Weights of a small image classifier: activation gelu, batches of 256.
Rows from block 3 of a small image classifier, named by matrix and row number. Rows with one number within an expert belong to one neuron, the router's apart. Each number is 128 + 24 x the weight over its row's rms, rounded and kept within 0 to 255. All counts start at 0. After the name is the row's rms in percent of the matrix's.
Before each expert's rows are labels from the 100 images, of 14848, where the router gives the expert most weight on average: "top examples" is what is common among them; "patch colour" is the nearest of a few named colours to the mean colour under the peak. Only what is clearly more common there than usual is listed. The data: retinal OCT scans (Kermany 2017). In brackets: how many of the 100.
# router: router (model.blocks.3.mlp.router.weight, 16x192), inputs 96-143
# up: expert up (model.blocks.3.mlp.up, 16x48x192), inputs 96-143
# down: expert down (model.blocks.3.mlp.down, 16x192x48, transposed), outputs 96-143

# expert 12
top examples: finding: choroidal neovascularization (70)
patch colour: grey (64)
router.12 108 [139  99 120 159 101 172 136 122  91 135 102 119 160 144 153 167 151 113 169 154 109 140 151 120 138  89 117 103 147 159  98 108 107 129 168 125 108 141 114  97 147 153 111 129 120 125 135 133]
up.0 119 [128 135  93 130 143 146 132 141 125 125 120 146 123 163 132 144 140 125 143 156 121 141 144 106 107  96 161  91 136 139  86 133 142 138 146 123 118 150 165 146 128 158 157 121 119 148 160 130]
down.0 107 [137 174 127 119 208 131 113 138 135 116 159 142 131 207 144 139 119  99 138  96  54 124  90 119 127 103 130 116 113 125 110 120 140 208 111 106 127 121 159 176 151 122 145  75 140 143 121 121]
up.1 111 [141 141 129 123 129 122 124 153 109 159 141 168 104 114 135 130 141 138 117 138 177 138 103 139 115 162 150 142 112 131 128 146 139 145 107 105 142 122 142 154 117 137 175 149 131 154 149 118]
down.1 122 [116 123 152  85 131 120 128 169 154 139 120 107 151  89 170 145 112  94 170 102 113 153  74 126 110 137 135 114 142 141 164 158 153 117  85 171 123 131 136 121 150 127 117 164 168 163 107 118]
up.2 080 [163 155 176 106 129  80 135 130 159 105 148 120 117  67 112  84 124 154  87  98 100 109  97 150 118 150 105 149 103  77 133 145 138 131 110 142 173 124 131 115  94  80 116 131 116 131 136 141]
down.2 066 [117 110 132 132 157 130 122 134 111 135 108 126 122 179 123 107 122 115 139 128  73 136  95 138 134 102 172 112 101 111 119 172 137 138 137 129 127 139 164 152 149 134 130 100 140 183 115 146]
up.3 128 [123 127 162 113 114 144 109 105 133 109 141 113 147  72 109 131 151 177 121 108  97  82 113 163 135 126 129 181 158 133 126 114 109 147 138 114 134 113 109 103 134 122 101 147 122 131 104 119]
down.3 135 [148 135 162 122  76 109 102 137 137 129 137 112 103  77 130 133 128 141 112 112 167 124 111 144 148 131  18 116 118 146 132 116 116 135 132 122 127 109 129 108 163 136  69 131 109 111 111 158]
up.4 107 [149 158 155  97 154 115 128 133 161  87 172 137 103 119 115  99 116 181  95 103 127 100  85 127  96 153 149 149 135  93 115 133 138 151 118 121 157 125 126 144 106 127 141 163 107 135 115 111]
down.4 096 [ 93  86 143 156  71 124 104 134 139 127 113 129 120  49 130 126 135 114 134 144 172 125 117 136 110 120 166  98 138 112 128 100 137 126 153 113 139 121 145  78  85 141 122 121 105 149 127 140]
up.5 087 [ 94 134 126 123 134 104 117 130 131 123 139 148 149 132 121  95 129 129 122  92 103 122 115  96  93 112  91 133 129 111 163  93 126 115 117 120 127  93 119 125  78 132 131  96  81  96 160 114]
down.5 086 [143 137 105  90 123 122  95 104 121 104 128 125 123 113 116 130 117 132 113 128  97 130 106 154 126 139  93 134 118 129 126 195 117 154 115 148 132 189 119 127 127 133 130 150 141 194  97 152]
up.6 092 [142 181 134  91 147 105 112 122 170  95 192 123 126 102 110  97 129 176 101 115 121  90 104 153 105 144 142 158 134  99 107 128 144 175 116 132 149 133 115 142 108  91 128 161 102 137 152 131]
down.6 079 [132 136 109 173  73 126 157 151 133 114 140 162 130 104 123 157 107 113 126 162  87 111 105 129  95 115 167  92 134 160 119  85 140 114 151 142 135 107 157 134  81 134 137 175 159 160 126 127]
up.7 077 [148 168 138  80 138  98 115 134 179 109 173 132 122 113  89  80 105 138 103  82 138 119 118 121 118 144 115 144 125  86 119 144 140 145  88 139 140  98 134 151  94  99 133 129 105 149 122 140]
down.7 073 [107  99 131 111  81 101 137 101 115 154 126  90 152 142 114 120 157 150 115 139  84 114 137 170 142 113 123 143 132 147 134 124  87 176 110 101 148 113 133 122  97 143 111 146 127 132 108 139]
up.8 075 [154 165 143  77 156 101 133 127 148 125 164 162 115 115 107  81 102 150  89  83 125 108 104 125  94 150 100 154 113  96 117 119 152 141 104 137 132  99 123 124  90 116 147 160 103 127 133 132]
down.8 058 [147 130 136 105  65 158 151 102 152 108 147 116 109 154 134 106 137 145  79 132 134 114 131 153 149 121 100 142 119 155 108 120 132 166 133 115 163 129 114 179 124 113 156 201 184 128 122 136]
up.9 088 [113 150 156  97 148 107 128 125 162  99 150 120 111  98 114  80 104 137  99  81 142 127  94 145 111 142 122 146 130  80 148 132 131 140  99 122 155 133 114 136 107  94 126 130 112 136 114 113]
down.9 075 [112 172  87 140 128 119 138 111 132 129  78 162 134 141 149 137 120 122 132 138  47 133 133 132 140 121 137 117 102 152 123 151 138 159 128 144 129 153 160 138 119 126 145 132  96 172 105 138]
up.10 124 [ 83 131  97 131 178 145 127  91 131 151 118 130 104 166 110 135  81 128 137 126 160 142 127  80 101 113 142 112 162 131 132 122 124 107 149 140 120 124 159 145 129 171 130 104 153 152 128 119]
down.10 129 [132 103 130 126 166 121 135 120 114 136 123 157 132 145 147 148 141 150 186 135 142 129  98 122 102 119 165 114 137 116 129 130 116 131 146 109 136  95 204 106 123 139 121  91 122 122 155 122]
up.11 098 [147 168 119 127 183 115  92 126 133 116 146 161 144 149  73 128  96 120 129  78 110 104 147  67 120 115 108 143 150 133 137  99 129 110 116 156 138 125 125 120 128 132 143 123 112 101 125 131]
down.11 109 [143 116 132 143  92 121 147 142 124 134 122 141 129  85 116 124 128 147 143 100 169  81 149 140 142 145 108 130 125  97 118 145 111 155 111 122 170 136 111  82 149 108 127 116 142  89 124 119]
up.12 093 [177 155 111 114 167 138 151  89 156 131 131 104 162  97 122 112 142 131 110 122 143 148 114 152  68  95 147 129 137 111 105 163 133 171 147  97  96 141 160 158  89 141 125 150 113 118 170 181]
down.12 108 [146 124 142 150 166 174 113  86  93 119 179 163 111 147 136 129 112 120 117 151 142 180 166 133 135 129 110 111 128 125 151 165 131 102 110 137 112 148 163 122 142 129 127  99 184 140 168 166]
up.13 105 [ 93 136 114 110 165 138  94 131 159 119 136 136 109 155  99 129 102 140 131 137 109 148 132  96 110 129 176 139 154 118  92 141 162 144 122 168 147 140 144 158 146 133 138 120 137 182  91 118]
down.13 112 [129 140 112  87 179 131  97 121 112 169 118 111 131 147 143 115 134 128 136 102 140 129 143  74  91 127 123 131 143 102 158 143 105 182 118 153 100 171 152 106 165 123 125  62 151 171 146 141]
up.14 128 [125 113  90 139 123 148 146 124 104 144 115 135 146 155 148 144 149 115 161 150 120 146 155  93 112  89 127  88 128 151 132 100 106 122 142 110  96 146 147 111 130 165 129  91 109  85 172 139]
down.14 108 [133 127 137 146 196 128 132 129 121 111 139 125 140 172 126 149 141 108 133 149  57 129  72 142 136 108 140 110 119 131 143 102 128 153 137  83 121  85 143 191 115 119 138  84  71  85 116 117]
up.15 133 [ 87 167  96 103 159 129 117  95 129 144 112 123 107 164  54 120 105 127 109 120 172 141  95 122 113 127 158 176 142 130 111 130 124 180 119 158 110 100 116 185 126 145 173 125 113 138 128 149]
down.15 134 [138 131 116 108  86 140 123 102 125 124 143 141 116 127 129 142 117 107 150 134 159  97 166 168 144 163  61 100 117 130  94  83 114 157 119  95 110 145 120 118 105 130 163 155 121  99 129 127]
up.16 072 [124 144 138  95 139 105 133 136 144 101 167 148 120 114 122  80 135 144  89  88 130  98  98 125  83 148 133 158 100 107 134 100 156 147 103 119 139 103 122 125  79 107 144 139  72 118 148 107]
down.16 052 [130 108 155  96 106 125 125 126 109 157  90 148 110 151 147 132  86 115  82 189 120 161 157 135 144 145  83 141 131 145 123 130 108 193 140 142 167 148 128 176 112 115 135 133 200 115 154 165]
up.17 079 [163 162 140  84 157 104 137 106 151 141 161 136 123 129 110  87 123 141  85  92 140 111  74 151 115 133 111 175 124  92 127 144 128 112 114 135 167 126 134 127  97 104 146 163 115 143 142 142]
down.17 064 [ 83 116 114 158 110 147 129 115 140 131 125 134 118 158 122 136 119 116 113 164  92 139 105 124 139 124 143 149 139 101  82 124 145 166 151 148 151  93 127 146 115 129 163 126 152 151 133 121]
up.18 106 [ 96 133 130 129 181  94 111 128 154 103 129 125 111 139 122 100  83 100 117 115 148 140 130 100  95 136 121 143 135 102 153  95 139 121  89 145 129 105 136 116 124 128 134 118 110 126 122 141]
down.18 128 [132 158 129 150 130 114 147 138 128 153 129 137 153 109 113 103 121 133 203 114 121 109 107  86 133 142  89 145 138 103 143 188 119 151 118 134 128  86 132 125 115 140 143 130 137 117 128 134]
up.19 142 [116 126 120 144 115  69 152 149 116 145 118 157  95 141 141 115 123 112 129 126 148 142 127 117 142 152 103 131  58 115 153 110 146 104  76 161 126 129 122 142 107  79 122 119 115 105 153 137]
down.19 176 [147 147 156 186 110 126 134 114 132 140 146  85 152  81 161 141 123 121 168 131 102 119 111  96 124 151 111 129 117 127 118 155 139 104 125 159 130 122  79 162 135 146 149 171 124 123 135 120]
up.20 081 [142 178 113  78 135 112 138 125 152 126 158 138 141 122  98  90 115 179  83  76 131  96  86 149 112 130 134 160 109  99 138 146 130 133 115 129 150 114 134 140  96 109 158 155  98 137 146 122]
down.20 067 [ 77 166 123 128 101 138 154 118  95 132 135 126 139 144 138 128  92 114  86 152 101 135 124  77 156 116 156 127 133 121 112 101 137 130 141 113 132 105 123 151 123 116 152 160 102 153 118 127]
up.21 108 [120 171 114 116 179  89  98 141 141 125 142 127  89 137  90 105  83 122 113  90 170 140 125  88  87 142 107 122 131 112 114 146 167 148  75 147 139 123 125 139 122 123 168  97 134 111 115 119]
down.21 119 [165 129 120 130  64 126 117 129 108 148 128 124 107 100 138 130 142 119 132 127 155 112 146 166 170 113  56 150 116 121 149 106 121 196 136 126 137 117 127 133 127 160 101 164 151 100 117 134]

# expert 4
top examples: finding: normal (78)
patch colour: grey (56)
router.4 088 [147 180 143 106 192 149  98  85 174 133 140 130 142 125 103  90 111 109  92  97 154  91 120 117 105 137 138 148 150 118 137 116  90 110 173 119 104 110 111 160 123 149 125  92 110 138  99 147]
up.0 107 [132 135 143 135 123 157 104 140 112 107 126 137 134 113 105 144 124 125 103 141 112  80 134 119 134 149 158 146 148 146  87 165 134 162 138 139 119 139 141 129 143 123 175 173 149 154 114 135]
down.0 090 [108 127  95  85  69 137 123 139 127 144  97 135 136 107 115 159 146 117 143 112 145 135 153 125 126 147 105 138 127 139 140 109 126  90 142 130 139 105 108 128 120 138 135 127  89 163 128 136]
up.1 101 [113 109 126  98 116 124 123 150 163 106 107 124 104 123 129 127 132 125 154 146  90 135 170  90 131 143 135  93 101 115  97 123 143  88 105 143 154 161  84 128 170  87 139 129 158 128 107 127]
down.1 078 [106 154 116  96 124 169 147 142 101 175 145 110 103 137 134 149 115 117 173 113 147 141 155 120 137 130 107 156 165 151 135 127 100 119 138 151 138 108 121 100  71 136 119 107 111 164 117 145]
up.2 068 [148 129 122 154  68 121 117 161 132 134 124 133 115 142 100 144 104  94 166 155 101 154 148 113 139 134 109 128 126 124  94 144 132  91 100 176 163 143 122 106 181  92 145 132 160 116 129 119]
down.2 083 [161 110 116 126 105 109 114 121 167 152 204 162 130 134 145 156 102 127 137 128 171 111 128 129 114 127  59 130 122  96 153 116 108  98 143  90 105  96 136 124 102 129 129 144 113 106 143 135]
up.3 084 [135 133 137 119 108 161 111 142 128 107 148 135 134 129 112 137 129 131 140 144 130 113 138 136 159 155 122 137 144 141 126 153 154 150 133 125 113 117 142 124 135 106 142 179 130 157  95 130]
down.3 079 [127 128 128 105 125 167 103 130 144 166 110 135  84 133 147 130 114 120 102 106 175 127 115 142 132 115 108 114 131 127 143  70 114  91 169 123 112  63 142 191 169 134 156 137  77 134 119 105]
up.4 083 [137 144 121 131 100 135  98 150 112 124 137 170 144 101 105 142 151 119 125 102 120 143 132 125 145 164 123 161 114 139 104 179 164 125 113 135 152 118 136 114 114 121 158 181 105 136 139 106]
down.4 084 [148 104 110 140  79  91 122 122 115 122 135 112 162 137 130 111 103 139 160 134 140 113 138 148  84 117 140 129 100 142 147  58 111 120  97 126 152  97 156 155 140 150 139 157  98  91 138 128]
up.5 113 [143 142 124  93 138 164 109 124 140 106 146 106 164 111 149 115 166 138 127 141 117 106 130 158 137 115 152 139 163 126 153  75 116 162 145  90 127 113 166 122 122 139 103 103 145 137 121 149]
down.5 111 [137 122 118 113 125 147 148 135 143 123 132 117 135 117 110 121 116 138 128 149 130 134 140 132 148 119 160 148 119 169 125 121 154 122 147 119 114 155 112 126 115 149  98  91 107 121 106 151]
up.6 083 [100 121 122 123 100 160 106 144 139 107  90 111 109 135 103 125 109 111 120 135 113 141 159 118 142 140 120 100 137 138 109 158 162 118 130 147 118 146  91 107 188 100 141 138 131 116 100 156]
down.6 085 [166 143 174 123 101 124 131 116 136 127 110 117 114 113 113 139 106 123 109  93 135 104 147 128 141 110 112 113 152 138 118 105 116  75 151 121 121 120  85 118 119 121 175 153  99 118  80 138]
up.7 101 [124 134 151 121 107 109 103 166 153  91 115 163 113  96 117 116 139 122 148 121 104 138 158 109 136 157 132 122 121 127  94 146 159  99  93 158 152 148  75 100 167  76 152 130 149 130  83 128]
down.7 088 [161 121 145  95  92 161 120 123 129 146 115 138 137  74 111 128 122 132 162 130 161 105 121 138 159 142  73 129 128  77 152  83 140 101 168 136 119  80 148 115 142 136 133 130 123 157 110 154]
up.8 098 [149 143 134 116 122 145 133 137 133 102 152 135 129 103  99 136 138 131 129 162 106 110 146 115 143 166 148 131 123 149  74 172 157 145 118 142 137 122 157 139 134 120 162 188 143 127 108 124]
down.8 087 [191 124 124 101 120 122 127 100 143 117 139 115 140  84 149 150 126 120 170 111 151 106 109 175 103 132 103 114 172 142 107  95 122  98 138 104 137  94 140 147 112 136 139 179 112 134 119 141]
up.9 118 [183 141 171 160 125 126 159 126 138 128 116 134 138 108 120  82 100 132 103 158 143 108 132 130 117 167 136 130 122 105 135 119 125 147 125 107 170 107 125 101 119 108 119 167  68 139 124 169]
down.9 136 [101 139 127 174 148 124 102 138 106 125 126  90 149 160  86  84 143 134  97 136 100 125 139 128 129 130 150 102 119 137 142 195 102 142  69 144 110 172 105 127 127 114 143 148 130 129 148 110]
up.10 071 [134 103 114 138 104 115 143 137 116 101 128 144  93 127 111 118 110 128 132 139 102 127 139 125 122 153 123 140 120 136  84 172 158 133 106 169 118 157 125 125 141 101 158 171 113 164 130 119]
down.10 064 [165 150 139 119 116 144 147 133 118 114 125 120 122 153 146 139 169 161 124 134 163 136  88 157 124 168  80 168 143 130 139 107 116 107 130  73 100  74 103 154 131 107 124 130 142  91 132 131]
up.11 096 [129 119 105 127  71 173 110 123 107 114 128 110 163 125 154 139 138 123 112 130 115 133 141 141 163 114 115 146 148 148 114 108 117 138 176  95 125 133 146 114 157 131 110 135 155  98 107 157]
down.11 095 [150 150 109  91  94 160 165 131 137 145 112 156 129  93 119 139 139 125 142 133 140 118 117 139 119 157 129 151 111 122 141  96  97 112 131 139 122 126 144 129 146 113 103 148 133 114 154 155]
up.12 102 [143 142 162 121 128 107 126 174 132 105 125 171 111 125 131  93 131  87 110 175  92 131 132  97 105 137  88 104 124 102 140 132 162 119 102 155 152 127 135 111 129  92 132 152  89 117 134 150]
down.12 101 [120 124 117 136 177 162  93 116 109 147 131 135 150 108 128 107 135 121 103 118 103 144 147 151 109 124 100 103 106 161 124 164  94 157 129 136 117 162 120 129 127 137 146 144  72 125 137 132]
up.13 132 [168 150 172 158 148  85 172 112 132  99 141 155 124  97 120  88 105 106  95 145 160 123 112 134  93 155 131 142 115  93 122 134 114 130 105 118 158 111 121 112  88 131 137 160 109 145 143 161]
down.13 138 [118 128 122 138 181 154 109 134 131 124 102 107 150 157  96  97 126 133  95 130  83 127 125 134 158 147 181  85 125 122 148 134 101 182  86 138 113 168 102 138  94 119 148 135  82 122 167 105]
up.14 090 [116 120 105 115  63 118 128 128 123 131 145 145 129 139 113 138 143 115 134 160 110 136 127 105 134 142 120  92 125 115  87 138 154 143 118 132 114 159 128 118 135  99 153 150 136 136 125 115]
down.14 074 [166 129 106 114 155 163 129 142 104 115 169 140 150 128 141 115 102 143 170 134 169 125 134 106 145 125  89 124 154 126 103  89 165  95 142 107 109  81 144 123 144 130 140 131 144 144 110 137]
up.15 093 [142 171 157 141 104 137 131 124 119 117 141 133 132 122 106 125 118 130 112 138 126 106 155 115 141 166 154 135 129 127  92 186 144 142 106 133 136 111 125 123 147 126 163 151 134 137 117 129]
down.15 090 [146 131 119  70 118 106 119 123 130 134 133 151 129 130 130 136 122 108 164 116 122 122 121 132 151 137 105 142 115 175 113  83 130  58 143  98  97  65 137 142 147 110 107 141 114 126 190 117]
up.16 103 [107 125 120 106 135 152  85 144 147  93 172  97 132 118 122  97 122 122 151 154  90  94 142 102 154 133  86 129 152 131 111 133 142 129 119 134 144 160 179 137 164 120 136 178 117 133 100 142]
down.16 105 [102  96  79 132  79 118 108 163 140 125 136 137 139 133 126 119 136 129 159 140  93 163 131 121 151 123 112 122  88 135 128  79 120 115 157 115 117 117 172 139 138 126  98 124 177 161 154 160]
up.17 121 [197 161 143 180 162 100 152 126 113 107 133 143 107 112 100 106 121  90  96 158 150 106 126 125  89 143 157 140 118 105 112 151 145 120 103 123 164 110 109 113 116 122 139 140  95 154 131 143]
down.17 136 [ 87 148 125 141 134 132 110 133 109 128  97 104 154 151 113  90 120 139 104 117  83 116 126 122 160 120 184 109 140 152 128 158 118 161 116 151 112 169 109 124 106 112 170 133 126 137 157  97]
up.18 087 [ 96 105 112 126 142 143 108 128  74 135 112 130 115 153 106 184 113 134 164 126 130 130 129 124 117 120 161 159 171 181 113 134 125 131 160 107 123 131 150 120 135 156 148 104 156 104 118  83]
down.18 099 [140 106 135 148 103 141 148 191 121 110 141 121 159  91 163  84 143 115 120 146 115 132 177 138 142 132 135 143 104 131 120 152 133 121 149 152 134  53 148 143 138  89 129 127 163 153 170  78]
up.19 077 [146 143 125 157 101 131 138 123 109  96 100 134 101 155 108 118 138  80 134 145 104 110 147 128 105 124 129  82 131 135  94 167 161 160  95 151 146 171 128 100 155 130 150 167 146 153 114 136]
down.19 087 [124 111 121 143 134  92 136 121  80 186 112 152 117 169 128  76 127 125 137 128 128 134 127 161 155  84  75 128 172 169 107 106 107 129 165 135 139 142 117 128 133 148 128 101  96  71 105 132]
up.20 081 [141 140 123 122 104 105  78 156 115 125 137 150 135 127  87 135 131 124 129 134 119 119 140 104 155 150 106 154 112 130  98 157 150 125 112 159 151 130 167 100 144 137 157 167 117 121 132 139]
down.20 081 [124 134 122 120  85  89 112 110 118 140 154 123 137 109 167 111 126  83 166 103 146  90 128 119 114 117  91 138 100 128 149 132  76 114 120 186 145  93 154 127 117 112 131 162 144 141  96 121]
up.21 083 [135 131 137 147 122 128 113 140 122 110 104 143 128 118  75 138 106 112 151 123 117 140 153  91 153 148  97 156 123 125  76 148 149  91 114 168 152 136  74  96 169  93 164 142 129 121 107 119]
down.21 075 [163 149 162 113  91 147 115 132 114 134 143 128  99 108 126 144 113 115 141 138 177 121 169 135 151 138  85 150 105  94 180 111 159  66 149 122 127 100 150 108  86 132 140 180 105 162 128 136]

# expert 11
top examples: finding: choroidal neovascularization (60)
patch colour: grey (95)
router.11 114 [135 103 157 175 117  92 109 153 103 140 112 137 106 105 130 157 112 116 137 119 132 156 131 117 173 163 124 141 124 130 137 139 134  93  81 178 181 146 108 125 159  96 139 163 148 142 116 116]
up.0 115 [119 132 126  95 159 154 141  79 122 133 122 107 153 110 130 120 141 134 132 126 129 123  71 170 114  95 133 116 137 131 103 149 102 174 173  87  78 134 132 136 106 163 122 125 118 137 133 148]
down.0 099 [ 93 106 110 129 115 151 148 120 128 116 139 122 138 127 121 119 165 118 117 154 146  91 155 145 160 110 152 107 135 113 132  94 128 161 130 161  90 124 123 134  95 129 108  84  99 138 135 136]
up.1 094 [135 147 158  89 149 138 116 123 208  94 171 111 144 125 122  79 130 129 117  89  85 118 138 135 112 110 150 111 150 104  97 130 156 138 122 118 130 138 160 127 126 110 118  93 113 147 115 171]
down.1 110 [ 92 123 123 165 147 143 142 113  98 142 103 141 159 158 122 119 157 123 119 129  99 126 129 176 125 135  93 108 143 116 152 110 118 124 129 119  93  96 155 174 131 138 142 134 139 169 138 114]
up.2 095 [152 137 154 121 167 109 132 148 163  92 150 140 153 117 124 101 156 141 116 138 121 117 123 120  71 134 164 131 120  82 126 159 140 177 103 110 136 128 162 155  93 103 142 179 117 110 159 145]
down.2 116 [ 97 119  81 119 133 127 126 150 132 137 134  78 138 143 125 151 144 125 123 143 101 146 108 141 106 159 193 149 151 105 152 122 112 105 130  88 128  71 156 156 120 117 170 155 156 148 154  93]
up.3 129 [144 123 127 138 142  99 182 125 112 189 103 136 112 117 134 112 115 134 103 137 183 162  89 127 124 139 109 107  73  98 136 138 163 133 110 141 141 109 156 180 111 130 137 124 132 142 157 138]
down.3 122 [184 124 155 121 156 114  96 136 131 136 152 139 139 153 115 130 164 137 122 152 151 125 145 133 101 128 157 130  86 107 126 110 150 108 135 115 131 104 159 118 137 130 127 116 142 128 131 150]
up.4 087 [ 96 157 133  95 122 162 138  99 176 104 168 138 147 140 115 108 128 163  86  99 100  81 104 156 113  78 159 157 148 107  77 116 125 158 142 106  98 129 161 130  96 140 134 130 101 150 129 133]
down.4 072 [156 100 126 153 140 131 166 135 129 135  89 123 114 170  91 134 110 143 153 175 130 104 147 133 132 136 178 155 158 119 167 105 108 144 132 162 130 152 155 136 142 127 126 102 124 150 140 130]
up.5 111 [138 120 147 119 132 162 130 118 137  98 164 131 157 100 143 115 146 169 114  85 102  92 111 165 117 103 122 182 144 120 113  99  95 131 146  78 144 124 104 132 107 128 115 146  96  89 134 133]
down.5 159 [128 127 116 168 139 145 119  87 133 134 117  94 116 178 133 128 132 120 136 156 103 133 128 135 108 103 103 167 145 108 122 102 103 152 131 118 121 156  70  96 145 107 107 111 111  83 135 114]
up.6 075 [145 119 137 123 127 144 134 109 171 100 170 141 187 109 129 105 187 141 134 144  87 118 127 168 101  88 137 127 148 101  90 136 136 150 139  94 104 134 131 142 100 122 115 132 101 114 152 141]
down.6 068 [158 145 146 146 151 135 158 135 134 131 117 138  99 158 110 163 106 120 145 190 120  95 120 156 126 131 131 169 150  96 132  80  90 143  95 142 163 136 116 161 105 107 155 150 144 152 143 166]
up.7 100 [105 141  99 111 157 113 173 128 125 161 120 160 100 150 136 106 109 140  85  80 170 137  82 144 106 136 125 156  91  97 138 120 133 118 127 139 132 130 132 156 111 146 129 109 120 179 156 110]
down.7 102 [140 132 210 113  88 132 148 120 133 178 129  94 139  64 129 111 153 134 112 148 191  92 116 117 110 128 141 175 126 139 118 117 104 105 143 106 121 135 108 101 132 115 138 141 130 103 145 156]
up.8 095 [141 162 153  80 167 119 128 118 166 107 211 143 161 108 115  74 132 145  97  97  98  83  84 137 104 104 118 146 115  79 110 100 119 133 118 123 129 120 111 140  89 112 110 107  91 118 128 147]
down.8 097 [153 117 115  72 143 148 104 111 143 121 144 126 125 106 148 118 110 118 130 134 142 121 112 134 142 121 172 129 154 136 108 190 143 110 168  95 142 141 168 189 120 136 171 161 157 154 101 137]
up.9 100 [110 139 146 114 180 111 161  93 124 155 133 142 108 149 113 119 111 132 109  99 164 140  79 132  97 124 140 158 108 112 121 123 136 129 148 133 116 124 131 155  95 167 150 113 117 132 161 105]
down.9 091 [ 90 138 185 133 100 120 135 107 131 156 158 101 148  91 140 100 129 160 107 158 198 110 121 109 143 124 165 147 107 136 153 135 132 133 142 118 108 155 121  75 124 151  59 119 104 117 135 141]
up.10 071 [125 145 115  94 150 138 142 114 159 110 156 107 142 148 123  94 128 142 114 117 127 105 106 133  74 109 125  80 109 109 105 124 120 165 133 105 102 126 154 140  90 133 138  81  74 132 150 146]
down.10 048 [122 137 142  86  97 129 128 154 108 128 119 118 143 114 134  99 116 125 133 123 125  98 113 169 131  98 107 140 147 112 146 186 133  88 135  89 185  98 108 128 134 133  89 124 151 141 135 114]
up.11 141 [109 128 114 141 130 104 147 110  80 193  90 124 105 137 130 149  95 124 124 112 199 178  92 109 140 141 115 132 103 139 154 133 106 131 130 134 138 103 127 139 119 164 134 130 145 128 129 113]
down.11 123 [137 111 111 123 150 118 114 129 122 122 123 150 126 172 140 139 134 118 151 122  60 153 110 145 101 138 138 111 134 141 112 153 130 125 139 114 145  95 152 185 133 114 159 146 150 145 133 109]
up.12 095 [141 167 145  88 136 139 114 131 216  67 178 101 140 111 101  89 134 145 127 116  68 104 136 116 110 107 139 125 154  92  90 128 134 135 127 134 119 141 135 118 131 110 122  95 114 139 125 162]
down.12 122 [109 118 133 171 150 156 133 136 118 152  93 161 108 177 144 144 139 115 119 157  74 128 130 137 123 131 131 127 131 124 148 122 119 123 131 112 127  85 136 151 128 142 148 119 138 134 143  97]
up.13 105 [150 126 133 121 156 147 142 135 124 109 135 145 137  94 149 107 125 172 104 104 133 110 114 146 114 115 131 198 145 122 120 106 101 139 131  78 158 140 101 146 103 119 114 160 119  94 134 132]
down.13 164 [144 119 109 184 144 142 129  89 129 118 130 106 102 173 138 143 137 130 127 145  85 131 105 119  94 115 129 148 159  82 130 123 120 123 133  93 119 146 106 123 143  94 131 149 114  76 144 106]
up.14 089 [122 165 124  98 174 133 160 107 145 121 152 123 133 151 122 103 115 139  99 111 132 114  99 143  90  99 130 130 111 103 114 123 127 151 138 105 112 127 153 128  84 152 128 114  86 122 157 108]
down.14 059 [ 85  76 104 152  96 122 131 149 146 128 119 112 132 158 140 138 139 133 103 158 160 114 128 150 110  89 109 155 155 104 123 145 128  62 110 113 161 131 154 161 130  94 119 117 120 141 112 126]
up.15 070 [ 94 143 133 107 160 143 134 116 175  90 164 140 136 141 109 100 131 132 119 107 104  92 128 139  79 111 149 145 125 115 102 129 129 154 139 115 104 138 127 148 102 147 138 120  79 139 154 120]
down.15 056 [178 108 133 133 158 125 140 115 133 112 132 105 127 158 133 156 126  76 115 152 115 119  85 174  81 127 178 132 140 115 128 117 176 127 146 128 147 111 154 152 137 143 146 129 171 142 138 147]
up.16 123 [156 121 179 148 120 110 133 153 137  86 140 146 150 104 143 121 185 132 128 141  98  69 154 128 121 142 123 143 120 127 122 141 153 131 105 133 151 150 103 142 125  92 119 163 115 140 137 144]
down.16 115 [188 162 134 140  97 116 171  97 128 128 165 141 154 106 114 130 126 109 126 137 174  79 136 132 114 134 115 140 121 121 112 146 109 110 135 130 130 129  99  57 153 107 156 189 111 140 132  96]
up.17 089 [138 132 147 112 142 151 124 122 192  97 172 122 180 132 124 108 160 141 110 103  80  92 136 152 107 105 148 120 159 105 103 135 130 147 151  98  98 139 152 123 111 108 100 136 118 106 128 160]
down.17 092 [203 117 130 111 150 137 146 118 154 128 124 152 127 126 102 121 139 131 171 134  98 132 124 141 137 156 117 187 135 106 149  95 127  98 123 180 153  81 179 174 167 114 127 134 161 136 159 126]
up.18 106 [120 124 123 111 137 143 167  85 140 118 142 137 139 146 121 116 146 132 111 119 130 131  99 180 104  87 136 131 111 126 117 135 108 145 176  84 117 115 130 123 106 160 116 153 108 123 152 119]
down.18 071 [108  74 152 115  99 108 135 143 115 120  81 167 154 111 109 139 126 129 133 157 157 124 138 135 162 123 131 134 147 139 137 125 121 140 157 129 132  99 118  62 122 119  99 123  96  60 137 144]
up.19 102 [143 167 152  87 160 132 124 129 211  54 164 122 135 111 106  84 152 136 103 108  92 109 134 126 106 127 146 117 155  87  92 160 122 144 125 104 137 139 151 134 127  96 119 149 121 143 117 155]
down.19 122 [ 99 121  86 166 170 129 130 107 129 127 113 163 115 199 114 128 140 136 125 157  61 167 115 150 128 135 142 133 131 135 135  87 122 145 117 143 114 101 179 141 153 106 151 106 145 158 139  96]
up.20 085 [124 141 122 124 135 134 117 130 185 100 170 139 143 136 134  92 135 107 111 118  77 132 140 111 101  95 119 130 133 108 122  80 138 120 140 111  90 153 153 124 122 103 125  66  91 147 136 134]
down.20 108 [174 124 134  95  92 118 132 131 149 112 133 134 114 119 105 150 113 147 135 123 135 120 132 166 142 135 119 140 153 100 155 141 134 119 132 116 148 136 132 167 126 132 131 184 147 179 117 118]
up.21 111 [143 152 165 109 125 119 115 141 190  71 166 142 155  91 144  76 142 124 114 126  80  69 141 141 123 133  98 137 142  82 132 125 137 113 118 146 130 121 112 102 124  90 111 120 118 137 102 162]
down.21 110 [142 229 153 141 141 129 125 128 125 163 114 107 162 156 133 134 147 133 122 114 152 117  89 124 125 105 125 151 143 112  98 165 140 130 133 152 113 111  73  81 146 131 137 134 129 114 124 135]